From a checkpoint of a small segmentation model.
Data: trained on aerial photos of the United States (SatlasPretrain), 203450 training examples.
Rows from block 4 of a small segmentation model, named by matrix and row number. Rows with one number belong to one channel. Each number is 128 + 32 x the weight over its row's rms, rounded and kept within 0 to 255. All counts start at 0. Numbers have three digits each.
After each channel's rows are labels from the 100 images, of 14848, where the channel reaches its highest value: "lies over" is the class under the peak. Only what is clearly more common there than usual is listed. The data: aerial photos of the United States (SatlasPretrain). In brackets: how many of the 100.
# convs1: 3x3 conv, stride 2 (model.blocks.4.convs.1.weight, 192x192x3x3, each kernel summed), inputs 96-191
# convs2: expand pointwise conv (model.blocks.4.convs.2.weight, 768x192x1x1, transposed), outputs 128-255

convs1.25:113123126172192121117119125144183144217153176152145196053131175212145086122037200151159147148162062061124127112142146075122086133144127097095128095078111123177132118118134113070096159175099144123114101145132097144125124147181109155091136117148099169134146168142141130134169091148107129148
convs2.25:134183116182120133170134046059167237140129084110091126122095154078208107181112079112140182131101053135189128099184114117168174122255081118086118125156137137152148082085167116111103140120137056136151127125124167122103096125102102126122150121131075109150088080142087011132132119124105125123142200116136131132129113112086114100189046117083118119141146171091117181105103121127167177137154
lies over: building (27)

convs1.75:170181158130165216121106126127215147141153146158145198111134120163155115136152132123172087127085126077184116132096119102080088124147152113128085110099144133124117142099131136153111168149085128122131144136126073120087154154141127109156163142139058147136127130147164128147115167123143122127
convs2.75:132143197118155148052141118135153144092114106184130137153120107183120138039196127076127122110100117107121154141142140140161120106127117147145118124148107116186130136116138155130117135190116096137097140168073109125095149111115151121167124154138155145148100151142154067122099177121120164100120134143138175109075117125135072121158201121125160114146138151130124124122137082128188124156163
lies over: crop field (39)

convs1.88:164127096151107169134100162188154100153123110116110105103157081136114150136156126111146102137122157210186154160121219120161136129143139123145111122107107129098123091133149118171147051089114120109126076138139121151147159153164123134158117108127135134106092138138132092129148117130139122124
convs2.88:161120112141130197152094168147100129128126181115136113095069156121120097194142114134163126138114058157127111108125104151164128123202159175137105058131119146149144128229149149118107115138145149121125156136116101078150095150087115127102177087121126177130193150154117161130125153115116091143112098129125107113060151125142136163085108115161109152165139075110167122106080071166116169123117
lies over: building (80)

convs1.34:231104129107143135134169113159124135122158136145153090133142176162104075120158149178175123123134159128075115118173105045135091102082119119112096080123119127211079111146130126127150133143135113148076128130129147114131090120109111148198100084113100090081080099160098127158117074117136145115
convs2.34:188132180185117176143100094100109153124132212158097163158138122151142123132104172145107149137141128116101096122146144166112198155217165126152157172151133148090133132116164107085098114128091131122187108148072161106100121174120127117127141133156113134128000130107112157123100135099087100116173204110118165144248122141121077090079167110077105093112126100128109129167142124143154086106133
lies over: building (27)

convs1.103:059083140090092141107092165096125110113155138167154162101137119138206094134158168110077167157159123224179165179132180144146125185145120144132109069132156131127155039168142145150160195114082147117131127101128066135132137135123139095164108152135154090207175164126130077095120106114131181131
convs2.103:102126116176130164116124252094088184135117088145180152112094105122174157057109069112118120118115105114136106128113095062154105143119092104137106151134128105087095150071118121141157143132111121138152121172149142172163125129115125151115103157113150147129000223107119022117116114141142144119166167109138113125144120114132108187131204101160128128124168117122133170134162137145179186158055
lies over: building (28)

convs1.162:074086103068177109164082089075112117074168132131106104095132122152142146119142072125132124101088105134098122137117113185117197114090086175141092122144086153081077116137130135073100170095069119163130115120099109119100120135176128087123099088160114109105132166092108145196140108135125109128
convs2.162:118148100147114209091141151116118076149125116151143087117095154179172160034137115137093141126128114118139133111128124125130136108071081117126101083155090124154134081167178095162131103129151127123149127119186173147121162150117114122137076133127116132098149104158092019138159132093119135102145114153114134110143142136124108152134125182114148143129107122119186153118095143141117183086090
lies over: building (31)

convs1.92:168081111108149197124191244150227107107164125126095126131097118142169130081139123129104079114142106096111126108113144126087100122107145168144120088156159137117135141150116108148111132126161141095114127162140126117134111125152127110135113072097146136124131110094124121079152108126157129123
convs2.92:092108090139185184188132227161128087103107093115132131156133101124218104197114117139128118108127127136111174133105141123126165143151134158169128111104170078131139159122090093133089143154165138142106129112123164114108116141154162122102125130109174162160153156112108162129161123182148142095090086094137125176121112160163174146116169093120162086095120184114135071114069099114171154065151
lies over: crop field (63)

convs1.136:100134162124134162080169140136203108094122127138089174143130129112086144130113121227151132158091130112092105152148111099116118136173178165126101117131133128105124153088149097128148121104118139104104136143182124135136110144159106080106121140089157204147084123090160077133090123128071133121
convs2.136:166124156175140140136119142153084218128153070137080132098143103099153177169100096114128161121142175149108101141124152098108073142098148138089119130131122104138176129094108044148109099102116212137111101075042130111095179090157118146108135112108146179106218149128141182131121084096131094089043109111119140103034147132151175123079122182145123119129128143171131131134125082080106122141142
lies over: crop field (30)

convs1.151:132104140186128169126117156099131164066155131098127111148134077165162131121130153127134126186135174081056138118182153182141158136144099141118124112149131149108156191084103103099129046161146124114102146126070137150120123129101115152092105070155132167130136110072089088144097105112120043114
convs2.151:168097119146134111125120122043116114131167167178202088105156178171115163130149069161111123091163145061164120097067146140111116205181169143143100112110184142168067133164168106101112069089157115113113152041117119160140155176124082127123107140133109099067103116176038118128126146142144134136171120077153133110153113147166119100086120065138089118131150105089171061097086107135122097078139
lies over: crop field (26)

convs1.110:130107077137127085117129117084092138193156119180147090196108074157106128177134193139128129129060065092137117175056161123120149126135102115126138100172080119098078088126134083162104044112101123110124152181114153101141108166153108112138136122148084179150113114083105028088116116106092140131
convs2.110:139156144112124086187175054090127154131095095109111154132137109142139109102124121111123089150198184122094128122125133173089181129156146114093155090099128087179105169171102122121161133102145093141162127123098175132128065109146105141098115129105155120136131107154135089117158120094143121136154148116122178121152136133105046134104145128124135140093123141135124074166137119127093189128104
lies over: building (25)

convs1.13:208099170055134177112097134115124192163135145141132133096143112061098137112193139115154139188077192251154103155151133153168172115089149161075109126122157124120158110116129094093149125171092136118125119100101123130143076109148104115128151166121127113132100140109107171141114115118127136144
convs2.13:137103193145155115170123123146104109125136160122087128108139148163114139071139149111122142104077184144109123131137105144089120141114232119079142126142117195170094153135138142130134109184117134129106136130181066097141114114025118124133107153138105128144132112109125160128106147097157118158147125127101131140157122122134070108151198167124128135104133120147155085142094119132103100131086
lies over: building (54)

convs1.175:122132163161130098140127114107133157076159116134141083070085220183106122147096045103171122049136174135076150131146067109114186134118101222139157078166133138141164114065102118148150164134066125088101126093140105111152156136115078160087153126090161137135149106105154154116162087116148161145
convs2.175:114131107150140110163135072118096135142149056106161133146131128124096146122157101149111112099130039140129137111107076143126074128024124126135149143117136108168145138184156147129094172196101104102154136129162086102134176069136140088142156123101118157100146110143115105134118124118130075159121141127120169131068093140127095083128000138124132110146108149139110133133073116136087240169060
lies over: building (32)